Rows from block 2 of the audio encoder of a small encoder-decoder audio transcriber, named by matrix and row number. Rows with one number within an expert belong to one neuron, the router's apart. Each number is 500 + 50 x the weight over its row's rms, rounded and kept within 0 to 999. All counts start at 0. Numbers have three digits each.
After each expert's rows are labels from the 100 clips, of 14976, where the router gives the expert most weight on average: "loudest" is the band of the loudest frequency at the time of the peak. Only what is clearly more common there than usual is listed. The data: read English sentences (LibriTTS-R). In brackets: how many of the 100.
# router: router (encoder.blocks.2.mlp.router.weight, 32x256), inputs 0-127
# up: expert up (encoder.blocks.2.mlp.up, 32x128x256), inputs 0-127
# down: expert down (encoder.blocks.2.mlp.down, 32x256x128, transposed), outputs 0-127

# expert 9
router.9:480378497529472452359527567536499508514487535478531389495492501480557449488597372547433443456467566519473543514565486418488451461533431513523493487463507504529522449470498554549544565506516499463527433494510464470493484420547472447463433517466485504565579468539470481451516489461465497417558418421554474419511502514501566380382487591482460483456431458544383451484398511541466531486510
up.0:484534447474470531494479483456522515518539521457500530509452410518534526510507494522508412496520438566438511463414429531363404489543538527504542497480494539562513544550502487561499477426443455485524488404427484567538532483553491451538572320566420534516476504477567522518368556566507570481488516469507458472400430551551526520518575478409437442499509434511519476465578361568584542524514
down.0:528473437464472549525511518519586534449474486500577564447495530504491520494509418543549533525531399489450543458430485629522460468509493498452598528547486531494520438552453502489456550541484422543513447595496467513465514433575528458539555445540472568595467515368465496535575442515458554518433500466461437560499538546564464578488479554428487527542460517626560411540473385519547586508527
up.1:577514524486467325538453470511535523436456528475505591513433546476473460489418539549520564508451491449493536566537531473535574444377505563528511475623489549519491503470443519520500451439423572491559538487495435426487432543455410481492545562472512433510506506440417519541508524532554510427522414384520547515569504466527484437530445458567456582390475494516431546531516554581469502524524
down.1:525420509451530435474459431567499492482451555475501479475539429470418462509591465533447521572486440503496562580500394541561425599487494475554554481529567498521532539574532511422429639561518459527473505470496566496505488509512474529521462488525606446522542521491493605519485505451505432526466363440486530459490500467534445557475504560450575507561482496620539597545454599441597453473491
up.2:539483433457483426511461446485516522427576483463578479423481426444565520507476523445536396495497513531481500552503473476384441535503373478461544543473436423535493468419450373433426451508568516477425510476410432533511530548496508398451518511468502530482470504524404507451520525475523378455512488525520461472576492429465412510536411468480415386442532559544409510548470517553406527539520
down.2:504487601417470511454473491455482423461548485525504581494486533506540457481533439484522451412518453483484564517539443509464522391412524547559502435499566528400470562456548504500438499468592510428545557478558480482536449578474497529524406518489491528603553521480538391584489432564558495539540496471485488339469573402495437611493495509472642488473505489504404409495534568470503543515507
up.3:542470504527516446548492521529538522443408504573493592512483602482504572500412570497478480432375478463574623506460407514532519460534531609504519478448426521521464568424430507457481457583433596539485574492446406502550436544456461519545591501492512423527536532393482569527501529424452477489474503506492464470447525578464506500632550462608493587585472468560449523575609525550513474542519
down.3:492483568511488584471421583428498523527478511449431504550594452473455470466508512547479510490367454538488488455482418559490484461556476460450460462591561433494435520516461489473379531528457503523411507466562491528539524568592410499433469399539448527437510541466561568499538525474395506539435409468546546479553477562487535446549575480511416420512524487530540629540521529589486538522463
loudest: 250 to 500 Hz (44); 500 to 1000 Hz (29)

# expert 12
router.12:404496542410461519522495422516521458453524428433523555500450546532482568522488500433523517456516497500541598473533479377483585487463491512411512466450468454474487437540523466393383492490463491467492483425457493489485465550506424466453546455458497465441468446476499479526425515473534458399493457470522477483487510483461448375442458408464479469532398530465415556531546450544486481513501
up.0:488444467511456496501479479478526508462550490496488549469576512513551523515449496441514572510476451486503510553611510451393503460511548552428536525431480511372424514446489389436458512483546397507522604568499465435461442532577380476526528578366492597466508465507519474489502518426475492408551453435452353454526478465532459443516495503502425427462513534415383544535485434491424506539514
down.0:448509523480519510432528455576524387560412527458509456410514510551466449569478487480524510472519490524537470537447459499559516479473434509596519451553424633487444597576436443525499560593486581561504482477488541532479478449533416522462427473571525431420474520541537467590490487548553520509500395505423511457393499611499551325434504480510590455544556486612463461536481489396506526502500
up.1:352518427440486493495382555465515496559544451404524528588430551518459436566560485545510442497384482460500460555456544478472512536400484578544517536564521467545470474474453450423484483496493465501605547494555487443512546492471449488543542552435387511515513483500554482516537526522502470558460402441541417504447483566458547535514550476439447479549494435549470519551519549532511440505507
down.1:548492545542390454542490445446495381479451563508462446520577435467522499494573435486523460551466494534535507540500399413484502577455440492494451510504547473508528550512518525460572389601401547566505484555510549485510481578490496460437472503451448530496574549615507544534579441483481544564512448519602499544499532503518462518529423535619523509525441430447464565524505481609444401521503
up.2:538507463411515474528514503450508457472534428397456400537396567483611511497591544537587488526558487544462537481576462316449505439579540479528509552471484463539460482447537486487420520499535427484532477568448453518600440565490483555461492475481455540440499472446613462524434515378544457531481484593411514496560495424484519389462546524503533563416557579436502456442429525492533496508512
down.2:501550601469559533536547494488563433579502503406499478446431587470476540492424546448495575457424517503490512400505529587595476523509503528446496446507529554495552561513408491539442506503575475511598495465579517518553443514555485507474493549515509515526488526523594368480401535609509596361510615492440473423485469636468473487526548486434481489458531507460435600491477468461498455489486
up.3:468410534440473655442462435392541555538508598453427439489594412508522544554465521415532450526470467514492504431384567436480489535479466484500521459412534427488444501468466503505466400477489426505504518533459399451480563557493496485427567471564480444513511472483576517570479543540567566467498490396546439545467489472514438513496523507520487507457604528451456518427550481514502429537529
down.3:463644395452472546517571465510521481484415467467537519539562343572433459523482480544498504439548454477496568434450484599473529509519533534530508484543542532448430500490439549478499417482539464540547567430576503420483525514530462572541488483513456572469533512469546485478552501559477476509520395466517478526469478466558429469465536592487551471515456439477555464537503512509480585457524
loudest: 250 to 500 Hz (48)

# expert 25
router.25:537395449470536525584472431377492501504500488446501470576456512466524491506579575538499510460539546510441480605424448328422515445506565542452494557531477443510458496463479439413523487474508487425466451502467408483541463519454477656535474459422468490589538499397494476516408501431528445511455465549529603515483485453561543438451429494544455563488470397537521349572509556511581515495495
up.0:488459508546483493471485484584503557487392435439508454462447454447494446524569443507520417511510414504501441515507567453438490522456476534557507524488606597603489466446460573407498408482501438437496512507458540515480600541465527478537536561488545442503505515445490484537529514374373541435478431493621494507469603531526499487462473585558466494507506489498414463523487443496515511519512
down.0:491497489403526529571474510512526529550533478498587445461512450494466516505500492454464586510524477460494503481357479503491523509537566591589565514567498528505483540506544571470506489507523359503481361522397643554481496456469620488537514486567578446610495555512445503542428546494473465442440549408472485519524401512510478532536531463485527540534490482545507511509527443532506494399466
up.1:450565567504553422519489507479459475504527440529515441494447569464583520516402506543524463559488384487559445446495528532434499468438435558477506455501474476633573443512464450402501515506458519525434466438530426540443525543545377469489490424527381473477468473486496532507512493482517508536504554514564510442457485552562513453516407464460482528566575483523517519508528536458520486475507
down.1:490499570511487518494477455463514528454351481453514554522596472474590456476492496515539469587498536411498524448566520450482547469552456453576501558456495389539467510487439564528529458572555489443439534544572408536481421549431585472504535448564504616474513461444532515450551488491464403414513462518475488643586536451530415544513498413524622524472463526369459483461576474521515447557480
up.2:528516468496468376426507379520504392467585444461610479504420479508459521538489481423580493538435526424538537481516449511505520511342397468488539540462454480475536495503437429478386506536503497540494520469518508507555504473521404478525505538529526511504559489494499506376512496501552433482609442557482503486483569531476466508493538460477543452531433548522511515570615535601417618520532
down.2:368435551527449532489564463510455447536519521369452422408557471517510397473523557555514434533498462441553519569471528399499511473415418458506519424550422421569503503542460542476474484522545575591409614528527501494511516611505513497569469499485537497480527460503524556501499456459534447477543411603520547494473470409434482439557438456522531501531436524492514530484497493441471548539524
up.3:467448427544560410527600421491500577512525515534537485531535441506542509516535469389501554555503452531480495495433560472496390394545497401487486533495441544466539492435433448424438519507509472536521527459447544467422539538553434526453594538466508547540453535462484543471471507418487419412485505545574533550490523557548466639375554499510385519464605511552363486570507499509487587527504
down.3:417434490494471570502469521509469470507491443448497531459489518502461468489447537486542502479553444578599484556489498469486489516408480525535565570464562607541643539524506453631458569581539465536430525468449500538504537478602561525566515422512575482507505455556490564528516499562418525526542442503466425487477407549539481496521525451519573491612471492516409481472590472521569466467499
loudest: 500 to 1000 Hz (39)

# expert 7
router.7:465467487457520486421412456496514473471507453505488495517502485496520509493422467494511460476472397478500550471430458460446417485550476452493496430423460562564441439531523517468542450539478455518495496509439548521466555536568566573435510478441441485475447546479460463504363515458552441514434422443435374481480451425397454573496493430498486457475485506499503577434576521553529502512506
up.0:527493508576497524516468501557528441460478487504604537537472569539572381610537463507442543472392499389474554394511484475442523412524487605471495426519506472503407514484483538434451555503463529451557499597442447578469543433504526516464537557556453435535487503519483548562566498512592497535511404515500516449485450470442486495406524401390475555571510453506479531526528439535394466545580
down.0:518541438559454504494425501446476455368593522372543462466476506459493478419394418567483487551451524460521534549433450591513531581556526466384544416534466427449560445439480490493497581512476487392511523420498501470482503583514514460444491487457463493500507465507443460529512546531543452512459368436490514576487622504424587491529470477489455570485480516552521582488498517467528521454512
up.1:479536488508503368436532394487506491525546570497470455521466619485500476483455526503395375602427427349495455531492466446539531531521527486426538473454457516499460481470558486405494569463491509477475508482574533572559490500444465433445461526449506496537501499587480550475477506521614557464462425622501511530424499561536466498528432466480486521552469452490497520491455553474539486524523
down.1:510471512505554600534502440452491476523432495426516450481465447445480498525402550427526484499506384540596519483457567496495463491428527514488516452539566485516470524503490477506499475407543458366575478545474577451499561526469546425495561475536513403566491495507465415499393500486552552515478538476429505484531473469508501580556593457569530511512500424439518382468519583492488514456570
up.2:496449406510536567457549562507529514475534516558492471450503471596453563490450417479512504511398558472432499488466511474531522554495516497518508364489597544473481429460510479547510426509535456552484533513455477518452473486425476493464420472510499484480537536528453567465488520561463507423452397507562447525511542510477456487536481435498410471376554485404490541564511487506483563540493
down.2:444683547468550497543567593552529512561537527505437522507459513471503520481592541503517473453563559560408495427508525533438587425543552550436476540491593461553535543322488430494503451450444525494549462488549409472504424482368465447532517393552453527557468505531507559465558477548426455518546463543506540450452543498474379516512487513467413480548472534514494492492518512414471483441471
up.3:459521517355469574516520476561531534498618474334495646483462435582398453531508465497533525469479473561513502490443472505490525481518498484449532495459566535462536488518437446420468390565526460500479509497566462443491530602451537490466356497476569469444461460426465504505457528440452407455517457401444562550491479446510479523565471475485435531431527485490425531475533519578428425522488
down.3:514500430560458481466563515493524485520419498477521508525486430492507481485593413520512505525567550503426544404543521424475522415626445476552510561408573450517481499524483507589524542512510518473476527446463512499493501401470425528518608473479533543560517498445586497498570537497535355473578454573483645492446613539584565466429496488500540522583527460455497471511476524525511450504463
loudest: 250 to 500 Hz (50); 500 to 1000 Hz (29)

# expert 10
router.10:527489503531395378538419443447492508510511479356513454513434556497543543518440422430561472453450527548496445562517631441537484606479424579564529536542503549543501501456517546492566591592529414512484476574525489485509620408510628503502539604449525491541658503538496579488519502466478480492465457461416513443515529531507541508487442542509530564474534499468456521517401437471454434493504
up.0:547535480544528518515481525480523484469556507473484481515507560579550552512519520494447465502462421479452491519464528501570508474567448460559475440511466592487473549410347526514474507502450552544460464498514433529457522489468518431500442454450480496547548457446563566464511530417506445428479432543520475475488449509470516518471555529548392566498473438569371415578461438425437490518539
down.0:554537369515514595531577482534524477488494557556505525470526469482499398548419437454377552490578483593614477492498507547543417495464510446528493586521435511485446434496491540404482590480427455419434556559500492520558534450460397511474515491510542532487422477510484485510484462544445444543494465456465528386420417565535578533536515548451485428570483426566524573504556394510525470468376
up.1:526455407455459523416514457444562437384557455513473511490555467609557539529515475431450572577533444458526481403486452563426440433452548522504541498450546463519461479544516486513384542454512428502607547532360466505571420546455483458429502452520547528538416589511551432551549568484513485458513506554552432464409459546551450444473482514412397416449517433443468540506478476504452443569543
down.1:548608540494536456557513509480527449509436464542418549542437496484535554553405499588527463526618494486543517490528560548520480515502546570475486494489528504546464502465474559472505464469423536505502589509494457453424461569441532401502510471465357560434563531513456402519502498474549443375415522529494509503528513507499480549512518497544386538493579507479443479463459488489387506372497
up.2:569530556497456525494499523454561592557515432514450549362469531604532399556474473381532534477483505494431529462481426477483483421443472487502551571451584447506571481475447514486493493497494505470499487524503448499476479507497536409539467477497517460481572552460459417537531546473522470534478485516416409424533487480549454488556494525512409493445399538494465449480469516519467520598530
down.2:495443496540504448567513575559499475444504482534502522505491550451453450477422440474597562452417461589499458445457476514522552480518570517426483602522522513487432444401405460525419521479418479476453520430525510630499546575521522356483583448507595473511437469488562466409579475498518496455560510556572474403498582489513474504517548538447472494560538524442488546533517459492563488483466
up.3:518491588459567436491604465506589574468484444499473571496511472522499503561556449532504478458479512511563472503517502478490491485571480455526579488414541496493455442512449383506479542502534396421470544428463457565514461479526475435558564471552521568467508568508525535465437581435510493540479491585455502503465518504479453454527460535536430454520584445493445436484487503515444470565544
down.3:393485558563538472583504504498471464526426586595422481535552500560525426436559537474445499486459480638478500516535371466518553472569507556496495523516502419491559550462482586495506455411498503458494527483512561484469536620477496389445444501543420456536659510473581533483506478408468412514477510544514504427470491536507494449541483490580445503453496442514398536498400478418548499505499
loudest: 250 to 500 Hz (33); 500 to 1000 Hz (29)

# expert 11
router.11:452460514540507478420438514398511523524450402455453496429438501549489529507441428458533483478477510510547401450551508572534549495523467488509511476463462416448517382482476407482496535554442370428508500520530428563506478486620457483498455550482520485439453508415497463522558510451437456415410493511478423410556485535497456553501592429472478478494509626427436522503516439478437475518488
up.0:524493495493440495478448467530522493556490588505547511533566505504393454500412533423463473513519537552550485547532521494502460529489557479360513563386499419587550500513585390563469486511491474451530509482501617467502461439547494508566403472506467520447437555431430485554583519398560509512439494462432452489435456490564478485560547514450448501400413509416517539493483479540429470541509
down.0:472514539532450428443541542522485550429435545541442545481495614529484424458460478547506489536453525478525488409563492605510484423406460452476546615474417408505496434581489498392499564411390471506390492542528447583581528467566491496459555458534513411537529527466513545537590480538490530549492491524448459492464455518533429476418444500434459472498406495430453495469489506430546522421492
up.1:570552548506521441410589570538509532520472503673523467474498473476586407525483400525436462472470574502481516555529429464477500560525422541623542457485493532482499473485506607477493587506418527512428520527540564515491511496532452511356514499538496407538553544489366543463543510488550528508409535443536574524503452504588528496494471468451544468457340475483471427458445537481515508491485
down.1:552576578467472466511532488508507525508503477501484466493440441549485435484509508390537456458544547565447460501504435511421526510444545520456522461556491486491478426498523524536461518407495431588414414419501563396460447555532488565545439536460575458587474451490423467496422505476456553537490413462487542475522431449474583559381469555440511536513452369535462478476486486535499430519445
up.2:488543472531524487440498545583519432443509567489536399471423452525485506460436532496453524481453488536515426471510488441541497420431554491482529514444522477546423519470361483491541579492509512511516562493535431491445477551460445480471531517510532449472449537416481486553553532492541542461527526521539510511490470416515414489555536438474558495423464536458405553468432644557547498515480
down.2:514418443578517545453451492472448524470509532426480526476478464554508524451538481505485548483414416489457581623431514494585554464443489512490539446542502425509565461512507477571468543442498523512361488447482477507552525565446444574443481490512551515479488454495522533524513466567461505463505530576494585450466457416526567407495483505574475499482495407555463602500432529558470587527471
up.3:507420509369366500361503410475465473509499522622519604504477396482526515510485447594438486420512395399527469540444547516420471595494493462563494575568482604455443509571460469540515435503589473500499514434496600516471486527514537451481539440384460505412416545447473506420512516531447488520488463403522450465463479526460543526550468529575475584489485436549475462479482487526486600514491
down.3:549505462480573539519591528488520409606612426507440517397562484511542369463418502491459496513578435439623457526552436510479503474578434511578509455473493513509429543634524542465547541461501504509481492493556564453529564463539498552518455508483468564464549525617432400521537510450611504582537471537480497532465426453457502578520434493514554556515485469479466430487404500519519482579539
loudest: 250 to 500 Hz (73)

# expert 13
router.13:439594606500352465505471570399502537522524602442547502482519468530513358507465465424547506565542486477525543542440529581498512412421461475451513445489533435479536530424484515423585406475467412479489441382494411555474527493473488570535571505469538413570436484495512608516487517625527507587593399482507427553475475521501394500479424471556493491515426519467431560524542543523474492518505
up.0:465495528516516475462520471524480540463506471520539506536477531521432502451443531517549444523496427646484577513464505397480498574554480492480512632374554536558480437496552512504412485499452554563460452497496559488494475413409560493446482449509487467525594485424398491511443503485527509500510489581525464576463546430419473561537542491534571483436481473635476542502508524512628432505499
down.0:539546589467550572485465453534501456524471498568474506517455500581418515488455426556518504393528528494385430398478415529463606598591458507421446505443563524530520488551488562523569512508461517392495414486584534439549494472393483470452465481598488516581570557423449431523492484458408552554454502481533491520489543559465471505442518551465535498497534508435525443543474505394533511497510
up.1:518448540487477490531471468563458447428526451407468558499490466556552480441474452539565491503532558487480533521380548429445410541394493477501438592646408426491521441432529509493487566470485509560480444485428506503374578584475483506561504542438496466573479462556496525442447480464566478436473444403505492512430413439423495446496472503548513525531469593433504492553530552481470553512519
down.1:389578469568473511600534472599496436491485447474434399497469473463467584514554516555592495482575489626466444486464470464556478481410458515512486462518394499506529423565465527456433438514521526484511477453545552516453580527506571479451586519535439450446434470626533557434516470542425552452479454502525516450531490555467544568450597497487459476417470426514529493503516563516439481476507
up.2:469455549493328576493485485494496511551497523445478537452423419534479416496483391449540541472512331501506468475482516457533519490471563450512504613629482424506538427409435472518472414534496545498438402434480468600491543521524335520646555488464588485481511506527536528496428514509517466507543402385521505536556521448378514442541514536472476494602475494514471497474570465458438444501498
down.2:438459567440465539497505521548500441503607525527414484544525556487472461531528550563517400574575461476539463527479513485519534451460471492520522486517492539553564533535446533576532494476475476497475493493594509459501489507513509594544512499500492457529443468495540553533491444517474531490491537397454516500459478493475519633515485479369518483416539501549477485541566482565493500487516
up.3:423534493609496385398525534434548427440410530453457416557494458527553542565467527402474545451462453460529515518508475526541407508561462521573567445525416451567445513376459472542547454524461446522502485460522454557574531534442536515528541531360484478553582531507477498513505528461526451538531495478428498447499440542513489500564486535496566480567497446493351456551418536534424426505530
down.3:516483429466553548384588523523492550414469572466364539540454411494496548600498493475463518451548502484462580459548530461413536518471530462468565407458567529464459572493536486534511520489491488523573497375518514556480496378446542525561595512425450582536452451509513586530528528436463468449567476538538562591550522528521490442454476496579556502556567429529520498500459459515548469478495
loudest: 4000 to 8000 Hz (76)

# expert 1
router.1:532497435536487525607479522420499469575503627511455502452466523530525473498573478463482522500467617452531597513524550474491573417506510539493495445439543440503385529586525475481578515618574439599568491515500464528501493424388435509490566477522458546439511535474518607511436507504433536491573494469569439479528549561533476599505452505508516434502414497534513500491472399523534493497511
up.0:523503508452496543493513549484525613518442434415503534429492416588496429539462481487411492492556456456571471439538485472434436479497475526508505440470525495500474407493509459394438596504431442501438462486401480553472461518521508477544540519452569432463409499476530473555562548486402340371430458515445470450498541509529434520546435481535542425413455462476368534511532556489422510528544
down.0:519416582585558438539573503566523444526480490512492547530454469442565545462428462531523512491624463425476530556555600522537523414531452485511509545532421511540458470544485461458558458475456476479525479419486422460498465540453485428482381460515479412490420448478476528434563476463461491469495526559539540547560540517489480464433537388455592486503476521467531563491557524511520568504464
up.1:439487492509488554428523558510530494521466407431490405412498554523573513523511523449557531442455532432444540455529389573513474385560455490501484535494480494495543448525531535450536459521471488481467444550512440519491537508454506488545427455446569492485562525480537413562556506462494513476442487428513490508570563427471490510406528525519501462459557521458570572360544477399577548516477
down.1:544428456626524501491519528518509597547465433533508453490474507458556348512445496504521521485505560517464593500561449472550583462550472465391484521448552480499502441464528486551527472492444505370538550641436487421527479528406449523481451532459545590496561492503552523515470512475542528541534531440465491572521409488477531560451479494484532552566455572491592488527398561496463487529491
up.2:523472437474416457496559612507545504502534483504532595462518528506567421505551408444398586435489454455529498509510456524509470540455450586543525460537499531538436459495496485421559560483433514505532483422478407517517427525509433470386513525473387493522484533466536508523488542449553460414488576544571470423449505610504529510585519488565420544488496454524537511514532442486523476561526
down.2:446353605445564573488488470518473470527607512496450416454507446461552479446430518460520504569581466537606535479534451510595502457473568444454448489491510511564566468550413464452511461541423421508549492464522515544474485510510476424500531556462513463510488518421631573456467553519382436499492480473480463474499560507553470474432500442416478527446536541481398544473576484520616480494511
up.3:558556479435448497523560539516559453464480479473455537478532463461523461485421498478529532513414438484544494508467477517444412473491482498472540637430528577550570476520548445499522455437518472431439521483492522493532428505552474520549526466568499347542459484554542528559531502461460489471467507547421530530450499556471488437539501484572468459518498502463557445492528525540508531573537
down.3:600506545471537455415492485547413497486521424515474549561412495518507518485515558401502529541448494474438568589520654510439462458594564500468513473455565586532486458507530521492530502512582541481497515580590474522457522485499480508520508413541524540563462478518551503498465506512539455449529543602546448476509479651514443505483485445538530489520464508525433394432516492565496465605443
loudest: 250 to 500 Hz (50); 500 to 1000 Hz (46)

# expert 0
router.0:570583449568547544526482539564508374530556483570400568509463543541531500510631515501481577547496523479538509468551544567503552495503501512530521401499543473457511551601551562588565528512580494393530545534569503497511495403531510508556503549593466597573534558493567472570495517508512567520638438571595527503559514508542489487458417546504502486459430479510602440545325503456508530509512
up.0:583519455466506566534511499456519420503511398470511482454446446540456481474510438532547511529499459436519444427472532404457400439464447568496480416533501479498455451461498519439387451455379469469446521499473433462524521506472529449419501480510477454556502457423450460508582492515437478395460421492497460497429485406491560376512508548440500417580526475557471534561491443533438478507495
down.0:551562432523534570474502522553574564529532586546465433481520489459465544548488560451520538443511535513462488576546562512502494426504494560355491510541499490496552541516453442484491557403514486495540514512571430478526450540602595427504505528526514494463532497494488534385509550496452470588488565510490569463457563471560511442385560472530467497524525460451544534552480514497439513531465
up.1:478463525525448472426486513486538482456589540554495494535492510552508555473506412479507503405486494527453464474408467545462363486491323463560481605496483478444492471453470510491541504461451527452557458547482506496559562517558449478437414507543554497567494534508600490458464516467414491473500566492492548517450568449406501501435548374551490509429679517525497583501609391446538494526539
down.1:500501399485497494415384518494532475344496527549511500496552537522449517498484543490509574560393512517464523540522527451489460478527463529434492496486518461448553463481512509458427501499448506481526479662477564517555476460531595541534437453483407518537488474460615545499456514429555502478509491442448492510561523511524539392432497468502454495407441581424447509540470475453476436487516
up.2:528533520402420501479452477445533400457527478445502483443522640483441525496511467512497573518460481495524472457495556554465408475587466570468480364545486517504497475468448538478400540520435361567429486548501501506406410562554537482414476430401488506585392514442410555606602528460442426414464425517461458530427543439450545513508450463418529503469527452484494509495519591519558540537482
down.2:498596480538477555526526429481500491554578500416513446464489537474427475468436586459556598505521490519446456452474620524404473405542488505436549528501473546500422534460457470470512529469492511484475515503527471511474459595402540478487473484497550419506492420475523412362479531482470445463473428480563467423454539512518453543463480505505606510537529413509542528519429473446459469521448
up.3:390504487463501615447444505470505498545550426507432600474530494573495533498411469526423471485483548455483496382470504527430568591616473481418484498508507457533457448468434383542577411521487510489543445527563490492496425571517448508548522447545551540546476461550550540558431539446495586492403498492504459433534531460501473503527474379445394491422492512502519488460507411435519409525507
down.3:517462544386474550502517505528519542532447517474457551572516516546503514532466543553419437499509465540616516504402534501463466561430462525478490560477483500463414520481479525524465602556427570525447591518480522495545546526469586543529463471466605507386393463438419557453492547492579463557501448463412496496496473544435495495510449560395606465492527538537543467470463514589462539555506
loudest: 4000 to 8000 Hz (48)

# expert 18
router.18:580593453489565516453544532405511484421566429469425448402481435490488482507491539437473500486485516472522418517534496551505502491426428461443470447512510456514399397493477497409545546485472460548501509544506507524520484433470396519575606536525600520517461546398469448498427533411579440498533545546551473548523543417444448535428541535494494506510553468518531549409560543452533515510497
up.0:490568540500501471493514499515524542455518501505484521532556554537478432506496418447604579526533452593510590578501601485488541528505480504398500562554488425442471463502551424466452482472416427485529453461475562490439622553444541411416550630408491534507456424503432587521519532560524531428452446507593486564539538473500499508521507418526528440488372519540474530555486535458417571538513
down.0:503604562467507544449488455453494489576510528459444544511565550433436519476458427576608456474572447542453524516526542439509545586449457495521512446536500490398493476604466411542491429414530501445454482482505513454498544510466560459484486494582440437490456523533497579540469567570531574550460486595512623483481505474461536511438458496540508535392469505512536557504452597423412511472541
up.1:414482467498465486519513483498551422585559487475530408511424537487549494559514510488520518485483443600602652533498459466454408477592512502450519442520530495482519541530399432482496455610505476425525590490510438511535580519616564473546518588432492532477492455477506493560504510436473540595491506543518441489562524646576438513456456452467443462471379564439573472488451517470495535548527
down.1:420430550438546510530520469552490530584494422557604551432535565448556480499447522583469451517481490495395450457453497512412540527511496478537559411496549497495533437573483506562519554549495553450483431550538560562475505452511539549536364529519539417470353527545470466575490534433517469538517558561494539566540542454530541517463493468490603513447633492476542551470511519531440541424548
up.2:539409469457442491534542547454502540571534507485479483440471586520489548448431483442403578446602511524499470574539523575551514554547489428410511554452466494424579506476512495622502489499489538570527510435519519433368440397516552510503516423489421528541558434473521546504522465505460478552549501445527524481448392516560480509507556457491536500415467520528463384492531507561584506494456
down.2:549459577448430488500593554600537553503449445469510493411492414535473498513631426544461538468513560507460538587551511492515538559477484447489425451466486620506454399526574523525454524454572488429537477432519505517518590460440457519474476538459546511571444457458532471547508566483427532609490469495481604520446427501512495479427430582557535474491441482499468550448405534444471506557499
up.3:475533485502528521444497494547492464553528529457456410447459478533428538450482480472546497511443489551492579481486519469477585494450410483453476425482500601444523434517501478461565353513451550398492494428548498494411490511481439389523468579451511484506488477542484433475481499468468581497461478509527470482527508454507408534508519512505492521441529542447443535518529503469496513481501
down.3:535386541474504487493448491477532512533462539457577551493534594518515461476605452512500537550498518417503539420495464544482549502444452436517562411508501538513525502461586448560378568545578491443490507441569460565477549489446518499474318492452464495494483496376444517502485482535539596512458412453520544504559479408583506561502485528409541511501600495458527592467520510498495441480509
loudest: 500 to 1000 Hz (36)

# expert 20
router.20:455519445571547502407484526557500515496482433570567448555581503492466466490416413414490543473447607445466490435511506485593479423571557490476488387448553569450517401455564540439460515408403490426477449535504479438470471455486473437484456518534664470478456492586484516510465496465477478468520550419498458524473554456480464530481491504471590444527535496450472550574512460513558418503496
up.0:537495485537508538528482482520514484547406397528501470450502481480506495490472450507526453500458461491459445491555489547481499508461461530507491444518530476609496538475464402424452469468452549485545504433402502439459424519526500466438401526543540509456386499502440473528510518511479477550483532585521452496438507602457421522629535440471467432431561588433458582524485534455490560520488
down.0:551469579409478495511454583541517607456431516473412501517514547504565502542431528473516520546551444439527387444472425454443507566566537460456414528564420460589447462524517425577543506522467345517452518465473525481497544481530588572469509559405559422461474508503517455459415492465552518543506392449513473464479513450486552498517493480564451474494405602445496568517552550532492492492486
up.1:529466485474438495556420454438485492521480567498554506467521477494480430553465491555422425492492473546554505540421578470497465508484547460442525473512487464521463520471474504392524515509429562490488459503503482436525509508463498455532448496481536414536548550525398518559561510549435459455555535433401437568500514432384415587534448462459496587558473457421517525476475438606490542536494
down.1:471534419506546460506556534600533452505417545436473573527538517479576476501453435448538430470463489491481503545506529425389516500472447531607416467543434591490529489627447517518551507543468551491471532466433475445558496499517439430521490480487493464587421521539507512444563514494489401566513477614523530499425584576445509471529433417454503488530495453629493469505486521580423521517460
up.2:534493546480489543510477464477524535453617430447425525525495498593486537487487522519564506535478479550509570464528561435462514504520447538511497598448491504531470517573571470438482508497562458543523472577400571587456597489516485430414476479506476556565537501482537430568519516510452544578454500484474487547413512410465539373518473505486478511451508456453487432434470401452566576501500
down.2:527486532481460488493544491437549474528543471566463551554490544534471447480636424511458504409471483554567509519535395587473481526552449417614575491512592463506530482457430518606513484451495541581500422590518478482510456472490524486413475494415430585515502538440458425410586583464451491474515498485529577455491501481521455407602510526560414458469574475486429582490417460499499495470445
up.3:411557378458469419452536449430524425523480462428398486516458458501478610495482546600490441515562468432499541519454560427515530480465517486434536553571512481579532474534509464637492465491584440513552572541578540494494548587492580525548456557532461532457373426516580485522443499482597569464451534497541563492463539551550576507525520519570513529513440504469433568473520535518545507512518
down.3:459436503551457608510397491479517417525533501428460492526555519477507529456418472511515510509509573450483512413458507564440474439478548567424490567480570537458494546525388485558508527525486544465531542466485459548450516529503544464515546490525405555596503519478533522445517525551482508541506479538564470492495412453504431481527507378392449536487591458507497448485585364461609484474491
loudest: 250 to 500 Hz (38)